Weights of a small image captioner.
Training: 5100 steps, batches of 64.
Rows from block 2 of the text decoder, named by matrix and row number. Rows with one number belong to one neuron. Each number is 500 + 25 x the weight over its row's rms, rounded and kept within 0 to 999. All counts start at 0. Numbers have three digits each. After the name is the row's rms in percent of the matrix's.
# gate: MLP gate (decoder.blocks.2.mlp.gate.weight, 640x320), inputs 0-63
# fc1: MLP up (decoder.blocks.2.mlp.fc1.weight, 640x320), inputs 0-63
# fc2: MLP down (decoder.blocks.2.mlp.fc2.weight, 320x640, transposed), outputs 0-63
gate.191 106:509523562479498506499524491533488525497525474543468468488493517490515517515492479455527488479528495502538487493523511490502528470481519539517505445516498501512532486516439490480502494491522473
gate.192 104:484483528498497488507504454488506485507506524503486500504499481512502505541487476514502520509520519542486488510474480494500507531530503514523482511467512549480480489488494517503471461484480496
gate.193 105:478509469509484524512485468500484509484543561504506484505462477525496498473467495480515523495504472506526535523534465552497486486522532520509497460483501509538512503497473499542457477528496489
gate.194 096:454498500483454479510462518507493483478496536514532506489522518507519497465510532473506516495473488461507531478498508464530526468511494468531444494460535487465512486449485492492490495502531526
gate.195 095:491497504501510515526471517467470536513521503466515466493465508465510515519493446492480541467481492547483446504500495463496516498486465517484574506505494534472512520489477492507514480549493544
gate.196 106:499460544474520467495525530473521501512464541555518489502533539520523531503479491518496508484437504472523516486505506493480489514494472510520507489501516498513543443507509533484511502536461446
gate.197 106:482480511528530521507509530546471481496470503474488503507518470546539531521521443508513509528457543493536528476462488469494476490547460476501487510508482484486492486529529515466483488494496462
gate.198 096:536531499478518473512505519486504482480562526433515521515481505501507482485506535483522487519522512482493489497526491480481467529515430483502538492447541502501508508476500491545502532525495501
gate.199 094:486489516478493517511516488494520509494496475572505534507513493471488492466571494532505533475472484511493482517521521538532479467520489487543490488520506518493467515484482506513460540486528484
gate.200 102:481453518501465508507505468533444517493456542538538490482516464517496527473474500485542488525510528529469500525543488487526548496513483508484552532513488464517448535536515522493498490501496495
gate.201 100:462525501485531472474484483520521500550513518509488489486486483520482514474505511489538517525515508509478457492514513516497502483524517488454499515439490482484456479503500500550496490482523553
gate.202 097:512514509474477498513445560514483521512486481502473471480508494489506543466495487489498500517487473495499449523500532461536540483533494519493524487492506489489486502524485498495494498530537476
gate.203 098:487510554526508512545558510551492486498491500508542497492499461508466521479535534475530517508508509506489527527495499467519503482482500541511526486489545493500514508526498491514485521483516491
gate.204 097:522464464521470528490458513510442493513466483493509494499516482490486516500497493467501496444484487497461465527511555487456504511510512473506490531484466477537491471541485532466503492475527504
gate.205 093:490476502479500551496524502509497530520521529511511493529537502514439507493538514512531561507478484508471501524483512500514501522467507531502478483480515516520486514509464538493527504491489489
gate.206 091:484516489524488483530469481529471478531546499503491491509497509532529492487512478472464547477538490479540552480456504506463436521493482504511495468500476511491507489494453549503489456503502502
gate.207 106:480526508498479471495513473491548486518493518508510528488523506478541492523523462536481463511521528506475516480482506528538547503502494450514495482548454481516492527499471498507517472501522548
gate.208 093:479456478465513531447486526535503504484513494519484472551489473486508496497480510542551543517494460503523475494496499466471496480522518478520498521488513517472496502509501519496489515520542504
gate.209 108:526498514516565490501501548508502536525467498493506501487478494504472529500477488488530501519512515477448530503467477471455478512509471519484501479478463480511532539506526519508483482507525493
gate.210 099:535466454523498507503528480476490513514486458500451508486512527498506549484492458524523543490475466492549492555532523531506511533478513476492497511538498514494510502549522510507495512547482487
gate.211 101:513476542473515476498488477523524504499530549493481511486475469513549478513497465538543508500473523484481505492541523479502500435539476513496465504521510490489500491534515535497490504496497541
gate.212 097:450491464503464512459510493503518508503488528478486525491495526511451469536489517515494505471512486522468504494512550485520507498502510468529501508518480485491517472518493496514473485477445523
gate.213 094:454489501509509480523477496456531501523504532445506538494490550509519480490510459533504485527455539480507477518500505498515561511510486557460518546515471505497524483526500487515537511488482468
gate.214 107:458474480521501526504536513477484469492523470507524496490480500510496472503509435528505488473497517484491497479503471505454533528469475487480534463431529520560503487538473518467477465525501525
gate.215 105:454481505501475499471525500473520505500528511499525491558491490536532490506482495488530544490520513510484514455480450457499546459488486503478516493515503438501486475522539474534444493495484460
gate.216 100:510526484518535472534484476537514505499499503500476502536467498521467506529463521453449491478511531528481533478511513490519500482482503532581504551481462547484495501535533496540487456504516483
gate.217 100:513525475514529503504480513504499508468446475486499513467461479532518530521486536479523530463524483494487480532535523501505531454519506466509466479510506525504527500518480517511528514529494490
gate.218 088:532489502474484532464495529509537468482517475502484476509492548486556451501523462539498516520521460526516534522485496485561479472487516492471504497492509532509530475510497448518496497509527457
gate.219 113:502477552510481523511497499492457509493504526502524535463491468479493550465486461527491456494516545492515479458512511501486520507546474501468516483502493490517490533495455544485516465489482480
gate.220 100:491466569497521510505479519478470510491489500554496518502470490508524527534493486498498510492521493528460524474475498562535499491500503503501478521516459527497542497477478528525511516456470553
gate.221 096:501507466517467511499501448479485492519495490518485447494502501482506444517506468469464480455500565478511547502453504505486484482493512485552517539486543474521474455482478498542536514527478511
gate.222 101:510505498507515486490534513503517492554515456558537523481542499503482518476463512524488516531482500502506499524489495507479456547467501531488499511501512540552473511476480500499468536499477504
gate.223 102:503505491486536486510482489501517508481588506499491540550491482539497467513518510512528504481477536495441474461494520480508482477553449483520494489507486491436504510492511495481517488546491500
gate.224 094:486496523469493488433489505510559465515474514523512512499515510516502487509463486504511484566472485503476485503531499495485498500510504503495511489543499511528522542515489521475518518475435473
gate.225 102:513490530501512510463509497510529507491528529526532479444459555538463481506488485508509529497511512572504484442509466548541460460532479492492508477505442551455568472496457511510486529455482525
gate.226 091:485497515545544532472504524531516541477486523482513506464475471526506487546484531522522475488506533460506501462498529511506534448488487491475516488494544494547492520506472488522478463468500431
gate.227 095:482472508492500478499525471460505470507538509446465496529458487509507522509475488483475494477533457507489515511482451498510495502484513527515460487518521477502509519507472523533481460478510508
gate.228 110:461523527547480503479513495445520499531502492500502489527470474482474517483515469482459485472521507523453488501516490456479514444499449492494505548489512530549518486501474493483488506518544464
gate.229 101:494480506472512452487521526507447521540546514468533467473484489492512505484473496527475482509467514514518444529488545564489500501512483471523532500488506519543490484512484532507525495506518500
gate.230 099:479492515489498509526484486508500473509475475513499489497509467510498535515520491463504517516472498495463498579464490478517466475516493486484479503477482517524517470519508538483470502464494485
gate.231 121:481414485484460521499495526488496495462478525507441456513496563513458523505460535540482542504481517480512496515482487547505453512471503519479482465493516517520515490487485490526557529515520509
gate.232 100:511509541492510491479485487515476479474538513527434549504537507494496502489503521498487548521492497502492486521482466464487519477460525528513511457531501488502519497542475542490526526504495497
gate.233 097:454483525534456531504494501527517517467494565496509480496438474520466531509482497518509555505519519526496485482520531486516479492482467536487513513535526448501483486505511461493502513519506499
gate.234 097:493458514507515476520491563521542496511534500444530532517457518532497457494488493524501509497505523493487477482468502451487464487510461560460503492480512492506474513508494479496488516529509447
gate.235 103:525483460543524481448506472526506508492524498533493513508526475524466494493509447537518485520481483478517450514472506483512530494518484474502540488497501476524499453487493485493480510467561484
gate.236 107:480510481524479503495508474512513536486513453543417482528501491514541498499522489510477469458502489512510473486520450500442484529474484514520534512480510501529475510470491540502480496474509453
gate.237 095:488493488555490530519479524465516451502512456470536456486552485521445517505497504453495468481551469481481470493504468488464477519494476515505528487538505525472477520490528529528507488533499510
gate.238 099:505477508561466543495547497501474536539473522501515492484514504499546518466532494487466525488488494545443494491536535484544483529512460490489497523540530538511520545479498496480529483435482469
gate.239 104:498481462485539470531492514529454513502509515477547530495500496495519483485480517490485513494479493537519520502498520460501475492514456467502498515506484482474485461517509506515471478471517510
gate.240 103:510554490459520464529466487499516533472479485471505526457507534511471479459505458480550479527475475504494503518493466466532537513516452508533508487428505502468499454476502471530493518454518483
gate.241 104:464481489502482491536454502517508468495500478507517520505526509502526484519488523479506511534483474529545505474505531477473494514485484519486522479483541498489515489483478524518464526486495536
gate.242 106:503521481492464516538498515528529494519511529491472534519492536477528517481529475452474559490443472524502513467532511539498451466474535474519467522523491516528478509489503504451550466493491496
gate.243 104:480510499524501490535505518444451504506479481483468525509461498512502558495530440511487543446518449482528525471497463496482496457512504522487502515545516521480474472444510477490491488460547507
gate.244 091:528500476505485521513542496467512482498518539522495476498485480473517472564514518520536517463532531479515493492534474510548501515521511474496515470517481515514502498507516480477525477487522490
gate.245 096:485486493535494498515517530515522526526481467480552494498513508548492516483488511512485473529470488566490480534549515522511514511529561495543475517515498480520498498463487507532481519470496548
gate.246 096:526483514471510506523520499539454498516498488498505518489480531498533504487455487475537489509533485498457511539507514494491501496517478504540542466496527535508549507508501527469472513538469524
gate.247 097:493478488478525472522505473490501499488517495488520498462501497513550456454521439525526488477483530491493551501487480482507530532511527533507481523498494474516465494499515499513543483548518522
gate.248 092:506497496483485460479498538472512477481540499450510487515531473498477487507467506522503533466467488504499494486536474474527455508468541510483488470436506490524543491454508481507549463533517496
gate.249 104:509536460500566526535537523472501489500539519521500483511486456530485488493434515505547490435531507541465488500460482496460512542488486468491525476521478504489471477483493505518507495484472493
gate.250 091:515513455483506475488528501522514506526534526471495503548518500489455508462501553504519523532531527524475470520501501528537534490488484494552525498475493485549521508464468505534490504534490481
gate.251 091:517476492495483538479508493497478520557497520463509511519486498465443509493527503493469537472491534519489497499492524530452512477476496509498460481521494495507508476516489525525566463536549484
gate.252 108:505471484504521471500512510516515473467485505492463515484492498493471498491488472472531507505493510491472520508474509526505483470480516476479497467464479460531504472494499536533527477481484554
gate.253 105:527471493501480484507518506506470454477513465500513543561500516509480537503487504469515519460525521447466504477512512525463518485550477473498523469489519477486514553501488464502496540547555532
gate.254 097:468476498435479519510500541511488466478496485508506530527429503458485511513501511507503541505494497513467513515499515490525528492523500506527517500480514493485501463523458554510499511501519507
gate.255 109:486506530532536452485492494474460506481563555479522461539534486540506492498519491514534520457505514528486470514516546498499526490513517518539534499514467516496453533517489508489492483496512503
fc1.191 110:506494497498447506514520513516520477508447453503510482501485457545471507542514464507492445515540504483488498539497499524467483490505515503483488507534478511528506493488534535565547510451551483
fc1.192 099:531515501503434505495509482557514489505521517497449519457515488477489507510487492502519490451540478480519470503455482501493508528484486480517485481460496461506496513530504475497484560493495478
fc1.193 105:526466508480484469489496495463527514510490462496511478462521532467489505506526449492485493503491544544477462491467528471478522512519546480540490477528505484475481495508536505448549483442556528
fc1.194 094:448479524498501502553458460465506518511490514466533510459483503553495450489497528454525502508512493476512505484526500483526510459512483484514490496488523540511533530503488469512486501507521475
fc1.195 088:526483474472502462523525475511528453500532426502490475544488523532524491522515509482469501494475541516544498505461507466499487543570519475494499484487490490484523471566481534503486506473500525
fc1.196 105:490440482541484528491525502533516523515460527494480471512502480543491506489517511515503457492508468460479537490514513442501500517495506545524519483525541519547520478513529504512473494515531471
fc1.197 104:536503496485492452534513518511553516518467465489524535499543533476547490518532508501513517514518507462497506516501515491541508471522514537534513482483465497504463471501501507487540540499524482
fc1.198 099:461496484504461500470504490529501482501472494485444502461474511479508453515479517548516484469457538462508469475511514523525493427525510512532454476512480471480501505509510494491512516432522537
fc1.199 096:507462484512524550505545517509509473478524491495502481514507542519522480480528493476528480515444464469532493501463498550476453506542458510519454442522479499487508532555507507515501528530514474
fc1.200 104:487448474509518483438469477460505501527531469500507469529502508515463494514549509496527524524504517464493487518516509456496503513446475497550521474460506476493514508530483464517515534465528481
fc1.201 098:493517516525525460502462482513511499489494465507512510508515476527523500467466584504546494457471483488493509534465515487534488483495523511446479506463499511507519495438479495497489523495515569
fc1.202 098:504475505558531509496537462467496532504451497482483478477486451500479493472527541494505482514519493488455534503486500518512492547486536527561514503547499508500471470488481509540523515493496533
fc1.203 102:506469506506508448553498485463514480495516486498494527428514511476499475498479537509519483517462491486529506536482500492483529554506525501487508475490535481512498551502472506486487540480483512
fc1.204 099:509506455483485490528494476517489482526487536502523483523475537504519508492521500488484534477499518476495540523515514534466500494539477492494490488528452480506482507512544466504544525446528487
fc1.205 091:484522503503529492469459472500503528496504520479510517518500493480474494467551480495503523520522472488506510471510471527552525498526476540507488498515500497585495558477471494458487487493495496
fc1.206 087:499495479494507508475487536512480496517517505496507502525490492499550513509461497504503483537488478503505521536463504491492482448496477503466466481469499488479517464486464541484490514482502497
fc1.207 107:539508526487492528489469528512464482491520500514522480516515466469493527475445533484502524471491468538475492547544473473487474497519494498482486480441500535458505508499495531486485511482489468
fc1.208 092:518532534500502469516472530479462511495499477523529516455502490493471461543485509476530504479472476471504485513482545534481529493485518518524500503541499495484500540462514488519506536529455495
fc1.209 109:535509496511519503459520510499527536527477472503582519487478515486513461535532489465534462478509495513474499487493486489530512523485494517526518503500481464515494470499487488538511510515466512
fc1.210 096:451489536445502499549522488486475545465516516515515503513491518582467448463502534506554517509522533496506489535485496521482495473519482447482492456485480507536464507521490489455484523441520517
fc1.211 105:463449484512499518512493517511508477475490521481520510547536515464471489475468532482505489476518501524508504508448512500539516562469536487486532458496493480528523520464471458514516496526528477
fc1.212 096:485490489475492479469479500488508514495501509501480470465518538558491498525516487414467491508532509501509526529516459488507508500502541519529483476479496481444474496483502496542497476483546555
fc1.213 105:530523500544476521495506498486509500475473483525471485501515494506484505496504553537491531502510485447511492495540532487485476523486481479506476465499540537448480512486450476474481495543536534
fc1.214 113:487504491491517521516441493505463533463486490462525522485477516490477508484475499509527524474507557509549505494497501485514507498513534493487480463460493483504467521503551472560514497518448493
fc1.215 108:526537470519486516506496461489517494487491506474459465455561524499506506500486512530481482496523514442507490546514485554527493537518511493500459507487535476476536525531471458528517523475468523
fc1.216 103:470527531516489465518458509500516458475539494504526501517513501497463508527491453497511478487483487472512541529478454483499518483493489536517497525482526512530484523502503509490486517506485500
fc1.217 102:498484536480506480506475502535530553490503526538471502469485504494501483481515480540500513497477455509522546437515500489544496472496470516461501508489498501523490546547523496433549470463521496
fc1.218 085:489531518540472479495487446518504494464544476510497492447460525557498508541520515491517485524509452497485509490488535491530478496475467484497489531490524514513482531489486503480450495479513473
fc1.219 114:544528441483495456477454523529557506516455474470490482510510538529546488530512501474521486512473485495516504519514540503478496481493482475564505487533515550473521514469496479470515513500531529
fc1.220 101:498461502516478494536502464529523495485502473496509526521450513458486500496484514489469478471533506479540513478484497515478507475527543524506538527474519487502508497473524540524477519514470493
fc1.221 101:458505499536473480476503503494509514501504457503484505485497543465542471459538527477475457496485520516560555491522513468531555493550497473509483535498512532522511483501454445527459494512529495
fc1.222 101:521503492494463539487496521501475531471503508462468518553494486496468477501465503495490488502471527509508444483481518498521509496537559501551450504494487449477500512514502522452480480487529493
fc1.223 100:494511516452480470515499498465521502541531503490532524508477448479513479483487551490441515490511519483539501516485496472478512497538473498532495492498493498497554547552505458504485517499493479
fc1.224 100:480489497547499479477525507505512504484491512512522471552488542504478556443530519448497494525517517502513539561480463479507483516530480472546509523438475522469482458499476499497522474499530511
fc1.225 107:535518522450535527481471495502492529505478485467468519459541469489516486485455505489495495528479525500479501571495460463479550551481516482484530478506516488499447505500515478501504493538467450
fc1.226 099:493535453460483505476460499547506482531511495507493478540452506507503516449478461484474490466510511522479521523458516543466527499515474486564484461507528500535500505471481459499462470485480503
fc1.227 095:522535528507468454482487527484520513493536512472509470507472514477528488510521541484535475526496439455489474500497513522501481482522513483459460515447530547495480502458461491477526476508498479
fc1.228 107:524512527534449501495524529480495467506540483477516453475506449501487535497527470461501440475492468468470460499467478524483510468498477517516537516485568533529544452496478456464448474499493505
fc1.229 104:527516505506490494516530450499496510468505507535484522482448445553532485493512495508520455550524460460492529506498497497567498508511496538521559492469512487511495493470497527515523514470472570
fc1.230 101:538553508456514500458476522500510442479479537473472520503500544535520508503469507487520504491521543500479513480513470504524503489459479460517510515494490482524499516506438484508523502474484551
fc1.231 116:516489521451491495496482498495478518498472492461455441481481532526506507517485511520513487473499517492529530539438542515488503485491467529487480464470496470518505511526503531500521549533505463
fc1.232 098:499470504487488527513500490495514511536570506514472498491510488519508497502504461521498497458489504467468504515455527496528483535495491502510471533469489563483518545517522488430478470514516487
fc1.233 101:502475487493518487501463496510492482506483528528543509516494469455522506476503486468510483518509495523489513547477502528511484467494459499476477470536520509521514518515452524444498485534487550
fc1.234 090:516521470510494480499530505530476499553489487484510471466466499482506481481540490505496476505493517508485484526481484494513495454480461519525450449519501494537541517511518473498514477500513495
fc1.235 099:516516451475485477502506467511486511504505519531512516500512502493500532458464453525511532515488497452457485499472484516540526494453483504495522502502499526537550482505489477507528412490537501
fc1.236 108:505483467489494507489520518496569543497488450513463513471458482504531431497506500495496474542468465531468507478532497509480508521494477526475523504517496507519503513477501504491499517505514477
fc1.237 094:495538476517539441497537501512476509503472512504497497515492543472487453527470507502520547503526513522539491449482483473503475470514537478531508512513491513521496515506446463488426547478485535
fc1.238 106:520449483500521480526488510515458470502492520523508496481470479537507523468482492471501528468458507472494489497551518508492515508512494534515522518485506501485537479492535474493490505485505575
fc1.239 104:472426424470516497496511508521526496471464509483486535509515511522497549516471492450501542480516474482496491470478545482513548469506474465495555495471544504498502508497497537555531474531486491
fc1.240 097:495519490511503514470519502481516479508488498494531510527462503496491522503523530532485527481501504511488504539501523519499474542485489530477484498550468494493529563494483462493517467514463440
fc1.241 100:519508508483482500499506500507523490510515487490513482461473531510473474533466516517510526517540521484484494530561486515500470487470521569504527508517491517498513484511528572439498486506534508
fc1.242 102:488487484486492494541463496502461505485527506495505457566514486514496462500500527526489513495521555482510536492488500496461506533506524480513495518527470517461512494497528474518479490495529432
fc1.243 098:473474510459552512487469487520545513505455504541552530488540508480477489502500493522542513527507498524445454505499487486539539517438516470517508480446499481487546504538466492504477496512461488
fc1.244 090:507500501477492531496489501514480495509486477531454490520483521456480521474491509510487502499465493538512548499461504466518518480463503496472441487483496508508489491516517480534491498529520475
fc1.245 095:494466489529478511525527467507482518513499497501489501490502523560464492494550492499524494495497517532510495515528479489490477549523547484527497474525529486524487530480525550447478523445522510
fc1.246 097:517519517494461542479482469472467452486488522470511541520533504490501510527523503538519508532505564471522505501493517488519499479523545534486503495474465523487494494502538477505483520482496481
fc1.247 102:522452464489497488525484533533484470523472489500512500522487450463538533504535481511515526476507497504511522530495496520514512535507494501495500476487477550502554515469461530494505485505564527
fc1.248 090:499485516510504456501517492506518502458500532507524494551500497531482508462466473524532538495531486539502530505492484481480474505528508513503499476483509508509519481508513495524502463498466446
fc1.249 100:535500475548542489521527502545507485511519485510529470496527500534509481488471524504514471477538523474518515484509511554477486474502524524501445527505451516469526525478529452491508518453493514
fc1.250 101:463495470493497501521478566531484502500492468538501544444488482532507504527475455502546439472509526470474521530501484468485471506496490478493508523490503524477540507514458480486500473461507507
fc1.251 094:538520489507515509481455499472504516506472521496469488501491480513561511501524482497553504513471530490512512499496494470469488476469485531497511503512528513488498521515481475486507508456524502
fc1.252 120:489519536492505464523530486478501519538503475489525549564468507462509505516567502484497548502507492487525496528554451497537470509514502532524524516514503518501462503509530479471479517529498478
fc1.253 104:508513490521498506558508486511528467497493510454517525516512496483522514490502511496496492508546502515511508467473517524482520512505486491482485506513469474494508524459455451508506471516483538
fc1.254 093:477548490470482508526498466510476512473474525543503593447479488484522455466470481502504472504454523532534485480521499487520503507501530504506498487552535483476493513502507494498539504514483509
fc1.255 105:496523513541548478493520494481463515472528530484518495485531455525521501508537507515527477473500513486481473540485534509516512527514528486521504487476518521496466534492485498479497487495522489
fc2.191 115:513520496492506533532491465468501524535458514485512453470497498480460505444471493506525509518485484533491513460516500492493472506508459488499548519503490498506504536502450498532456508520523477
fc2.192 103:522464447506487493472489479468511493461505430503545508556491518519485535502532460468503504482470521494453489446520479468474498526525490477503558530466462492537476534503525472513515488493482515
fc2.193 108:490453529496504532510493520512503507455529480511481463491513422494494528478520478472484475461493522538455512516476496514498466555519482544496505519440493479522468486475519491509495525505496518
fc2.194 094:494493556481521498506517460481515496529488537487494452486532531494504476439498570542507499573529539506520485469487533484495513505472500497493493518496528512541505505470464481472483481472516488
fc2.195 085:525520525517510530512465486518537470497537520463459549491496465458489481487501484508512481499513449490545469516478525519477492492506493496481478513502524468452458503525493484530518517509481485
fc2.196 110:522495458472544514513456535495474519503506469531498432473502526516499500527496553552517477560502497519478523498518502486499512482451500559524512517491510506481484474529508537493500517495523480
fc2.197 103:488470480500494535457493501566460495519505474500540468470487549508480521477491485473488459488515501464498461491436487508489476480472476518521477465430495517474471495477523479487491497513473509
fc2.198 103:458514480506499475509526484530541530532505543482489523499475490467525456516521477475516510533546520526511526484502499483444464499524461477498527491503479456516503474526539461477512513501532497
fc2.199 093:501490525499502533491521515510525481528492450502496490503511537454529480535555488474527517493527472503463500481529525548481498500500492461509469485496473493519539506469495497466503484513521491
fc2.200 100:527489512506483519514532522489521485467445452477507462507549504487485536521477516488519515473505486533532501481486528532506519474501546519517501507534488484515586507491467481528480539518531489
fc2.201 102:509481491482467493530507505489520488474533501451508478469481491569504511522516488465482475513462519507481516502531558507486500521471427508517519509495503512457507531498530520484449521472497491
fc2.202 097:499517516457458521462543474465512492469532518502507525488495529499531509502482484464509497487542538533487487485522513487483519507459500484502466518506451500518505500529497526501500503487495471
fc2.203 106:490502487466480439460467489516483511528491475468502449529473482534482479497474474486591490470473470489553472486504475477493529494472526521517536485490489498496521523514524485522495513490495523
fc2.204 099:501480492512497501494504538490494498479486525498535551543503479558464535545477452484483519530464521532486463522434477494504442508480552490504473486506484490491502505473503542517525511455502496
fc2.205 090:489468497497543513497487472526529469513548468492520515441473475482520529464524476471495505502479483489505495508503531506514509497527516499511492492463527570503487492514525512484521514500505510
fc2.206 086:486539497467498503433509458512493492560484485509454487542474489462471535512524492494439521498471507488470515576537546488472505531517506497501519487465467499502523484432481504534520507489495441
fc2.207 106:523541477518513540460534521467495480524457531522482506551499442530475480485483513492475474473472490458486487496554456470520537477467501482520463478434482500535507464554479487447501484545508483
fc2.208 091:537514476502466490485533535536509504494483460550507487458509476476519490514482485483495490483468562560486541535478501536510511519499474487513488535478468518484500510469503496549531493480510449
fc2.209 108:519494474450506492445523477443483501491499468504524488498457509497524519534509513501493521473496505477497480467501500526482539509519460485557472517455504481543536479538462536513531456509488449
fc2.210 097:499509548491488525484525496506527487511508517416468479540553504482516497496524490471486489489490498495489508454515529486465515534444469463486507505527537504550524487507503523495525498526484542
fc2.211 106:508521470527507482415526509474500487521487522542527501501469550531469502500509503468535545490463466487527480507528499486489499460479523472521495493486517468481488510497554493517537507518515498
fc2.212 091:528512535548480538464492554512516483493507482468526537498489524503492564477526452487536488523524496510540497510489493508514491528499532526479504485489477525489545501465525502553511495496557509
fc2.213 102:507489535443537521535551526477482479495509534454510482527499511490463477515532543511511530479525494479488469488500512517483457487530495522468481506498515511539490467472512504513491486479480500
fc2.214 112:464484499508466527498484491518481486490476501501489478472499515518503548511488511487491505517494524515534494481495492528529504507495521504548491503485474519451476515512492469462491539527464520
fc2.215 106:511481494547474525485491493541461514513528454534498515486505451500514508521470478502569479504529479478515511500549514496445526529527503480500498486500475469495483493498509431440513515494518539
fc2.216 103:522485501475498509494498486518515495499564430484543502515517481476497507512522509480469554524512545421489508483464499505546507543495510507525497495505508468477495500521492532504517499489493555
fc2.217 109:503494546455515482478509515436472521494495503466489516525557516481523488499530486530496498506534510480506535497463501534529501472507443478516492523450472488475487523521489444498473491505477559
fc2.218 096:487508518491486524483530478520479486485509498523501503498487509523488511472501489504492513506470499527498451518496524472508476633523489541450494519504474497507510502503493486526516511491490508
fc2.219 113:511516495500473504509490547482543469475476482457513483500493498525529537502489515509496490520517496497513534525524482524477506471513519454551506498524526517493554496479484525499477517497484522
fc2.220 098:492511478484448487500495477547492471487527515508481546495510508549480501517538490486512487477483564516459492492494529494514479476563495482545546453479515508516503529506529536546499540517516470
fc2.221 099:523494532498492521494494457445479520530483500473498480516469560484488440507513507478485507519524551478551515516487467497499540526529549455455459534507524492523452517481500503503444481511529470
fc2.222 102:449502473527493499525479518469509489508482474507465505499452515499510470507480507525504489451496503488488508531528516470491499481536495510440480504517464509511491524504509484485517501526500482
fc2.223 108:498492513494482537457481524504548463494527539471516461506468489517510492491513498522500543533469545458535527484502480500519494508467496496491517538481446560491470526477476497519464526492510528
fc2.224 093:543465480498517506500473449516466479484488504527516529497468526451508463487511510492548482463482517440515465510468551495459509512498512522463517524531529478495510506540426506490485494539507526
fc2.225 107:478487491483538480537471522434495498496466503518509496525433511468506528496478499481488486523606495510509528463497480531479527498479507531517488503485499503507501507503497450492515508484516484
fc2.226 097:504481463505549459462472512495493486520481513469504494460516543491455511504500527506548531475541512516520502505514489520458522500493483528505533496488477481486537497516457482484528497537482535
fc2.227 096:512502488526487490499513465508520515514484499472527507461479519503510502467465482487560487441501477500445532546546443456523539463521488481525461505501541531542522493516531481476484469495494455
fc2.228 108:550507541476520459516474508477507535518464481492524482481483484519503481509501537513528501506488516511469511514495499473460502460528481490522527483505552513514499479511479500510474497536483477
fc2.229 103:478496509513517496491499485501524503478474504532480531477509508502506502508496497485478527522510474543513485508517480470474535565499508539516484489545506473483507493540523488512526460491477524
fc2.230 109:512454456529476505490518512507498470491534483497487474545527492461535472513495507509468536506544490530467530513522483485522518470535511515520485516489500474499533521510506500517506481519513492
fc2.231 101:469485529467481480542529515510516544497521472481486454514466464548512486487534501497452498474553464494539501541502499484512497522563477506499500509478486510483485501523463536446510516494470488
fc2.232 101:507547508528481478523515500495461495490483517467504523482564506541523507463469504492505508485476493488515498504500515513477508576494476493508468431496464512505496504507474509494517485473511511
fc2.233 102:504522480480518453475548499505482464482523541476521502513543508555489509465494498527507518476502462508519512472465530491556510540510497534476478516477503505473459475426500494509473520488504503
fc2.234 090:521502463447506499488473534498497502534521563497443527505493495503502521515487549530473506463546531488474545502474512524480520441525505467498471494491502475527467481521449500489527492503501484
fc2.235 102:522500500532510511456492479484485495482521539486531456507533474495464491511482470536529531557449532490509505446505484488455523514548472475475482506503502488474487489510491477514473519464489515
fc2.236 109:507523475502541531493497479474512517458503480512455529483506491521486487527447442506515487497454521510482481493518441508487482490481505531456503499514533497498508493490478517536539550501477492
fc2.237 091:499509515468520517471480459456467507497518531555525511510470502491519480478504494528490517494564511529482564512515527495491546484480473465470473534521516499507503505520486536468515506525445501
fc2.238 097:470488533536481530531502512496446502525513474499513450512544498501533498491539526469483496467475502488495541477492505497527455531499527508539518469519517489504531482501491501525425511522536527
fc2.239 101:510519447469536500516496512489531495460481494501494497504463509485498481518495504516503536485473470503523423511500540512497483457516483466469516489511500529546480529488509532556468503486494479
fc2.240 097:520487493543505497535515494469523538484469517509478468509494519514503528472494543479469510480513498495512499504470477526505476508499499521463469523512498533509470494448479518475478503479528514
fc2.241 095:552459485511507507538501492487518486490479513469468518506492490511508476492507471508540528498493514534522551517523474468554576511506462469502489454463462511485493476506492471508485469490501489
fc2.242 099:490538526485524478537482504494487534511526511504500501503493480507476529499485466496507460511496473516473506498500482518479519520533530522526490446471511476535479503516483507532469490516510493
fc2.243 096:487505481491485483484463478494500497491519479517499502503550514528489483495481491504468498526517472514498478535492466517503535546497450504492463507482485497474510535510501516531494454546514494
fc2.244 095:518489497497509540530553475515449503487502489531503521515504476512476504480467498496528551490511506483489517472498497480494484480506503490519467499560503523481476478498504514511492510509528528
fc2.245 094:515488516506496493492463437465537509498528489530548559457511496500509500503514501496488515493494481518513494498507486502535535530476476490513473447453436513481465534505503533477483477471474529
fc2.246 092:486469494521467464444522473498512470493485541483481504557486480445533508488508467501539474486508493443485503478546507499527466464492516484471452485482517516469475469490485494539482488484452493
fc2.247 100:465503488475492537439496521544524530481508540463471525517493497517526519508433479521507492520485501497502497476499486511466470451459525472518522455499493478494546522477489470474507499504464511
fc2.248 090:494479513474498502509516502510494465480513506498567504436512500518499514493508485521546487497497474543529529512585482479522461501464482508492492481466483515506525525511555472493499507531492551
fc2.249 097:484509514554533544512478512520527511477511517500518504472473549501539478504520507478508520507493488468478543469472502505464514484478578507531447501498507531466492489477496483519493537460549489
fc2.250 098:506467513483497505495528514511522525492486482544512483524491512563471478484528493511473522464549507505514493467500508490472469465542496466491522485506500501505518496486508514479485451505438545
fc2.251 093:491478478511467473478514518522536503496499494511479527472459495505508473550533490487535500461491505543499473506465497503497501499499477507493524533508482522499524500550480473532487526502512482
fc2.252 106:471466478450502506499519501488483514532547487502578478459475499477505531487517538510461500488488480472531499510501525506474552501486454544494500506481507519497491493508495497468472495516479443
fc2.253 108:488498511477491520494431475447497510489526522461507461478496497493530536500498542546511584485516497503530510483512500524528477453489495486490522503492470483526488516498535526498511483460471521
fc2.254 091:496505497493512506474519511517479515467504512444454493563477504494467497502480456500474560508508507510491537485496491525465515527490493482502497492515496517489505462479536492460517467482469563
fc2.255 106:499463520528519518480481536476491460534486489514499510518528453464488516487470491514493504470526504490473508530465488499521545561493488523480457488492508501478491522497529473482519485465468536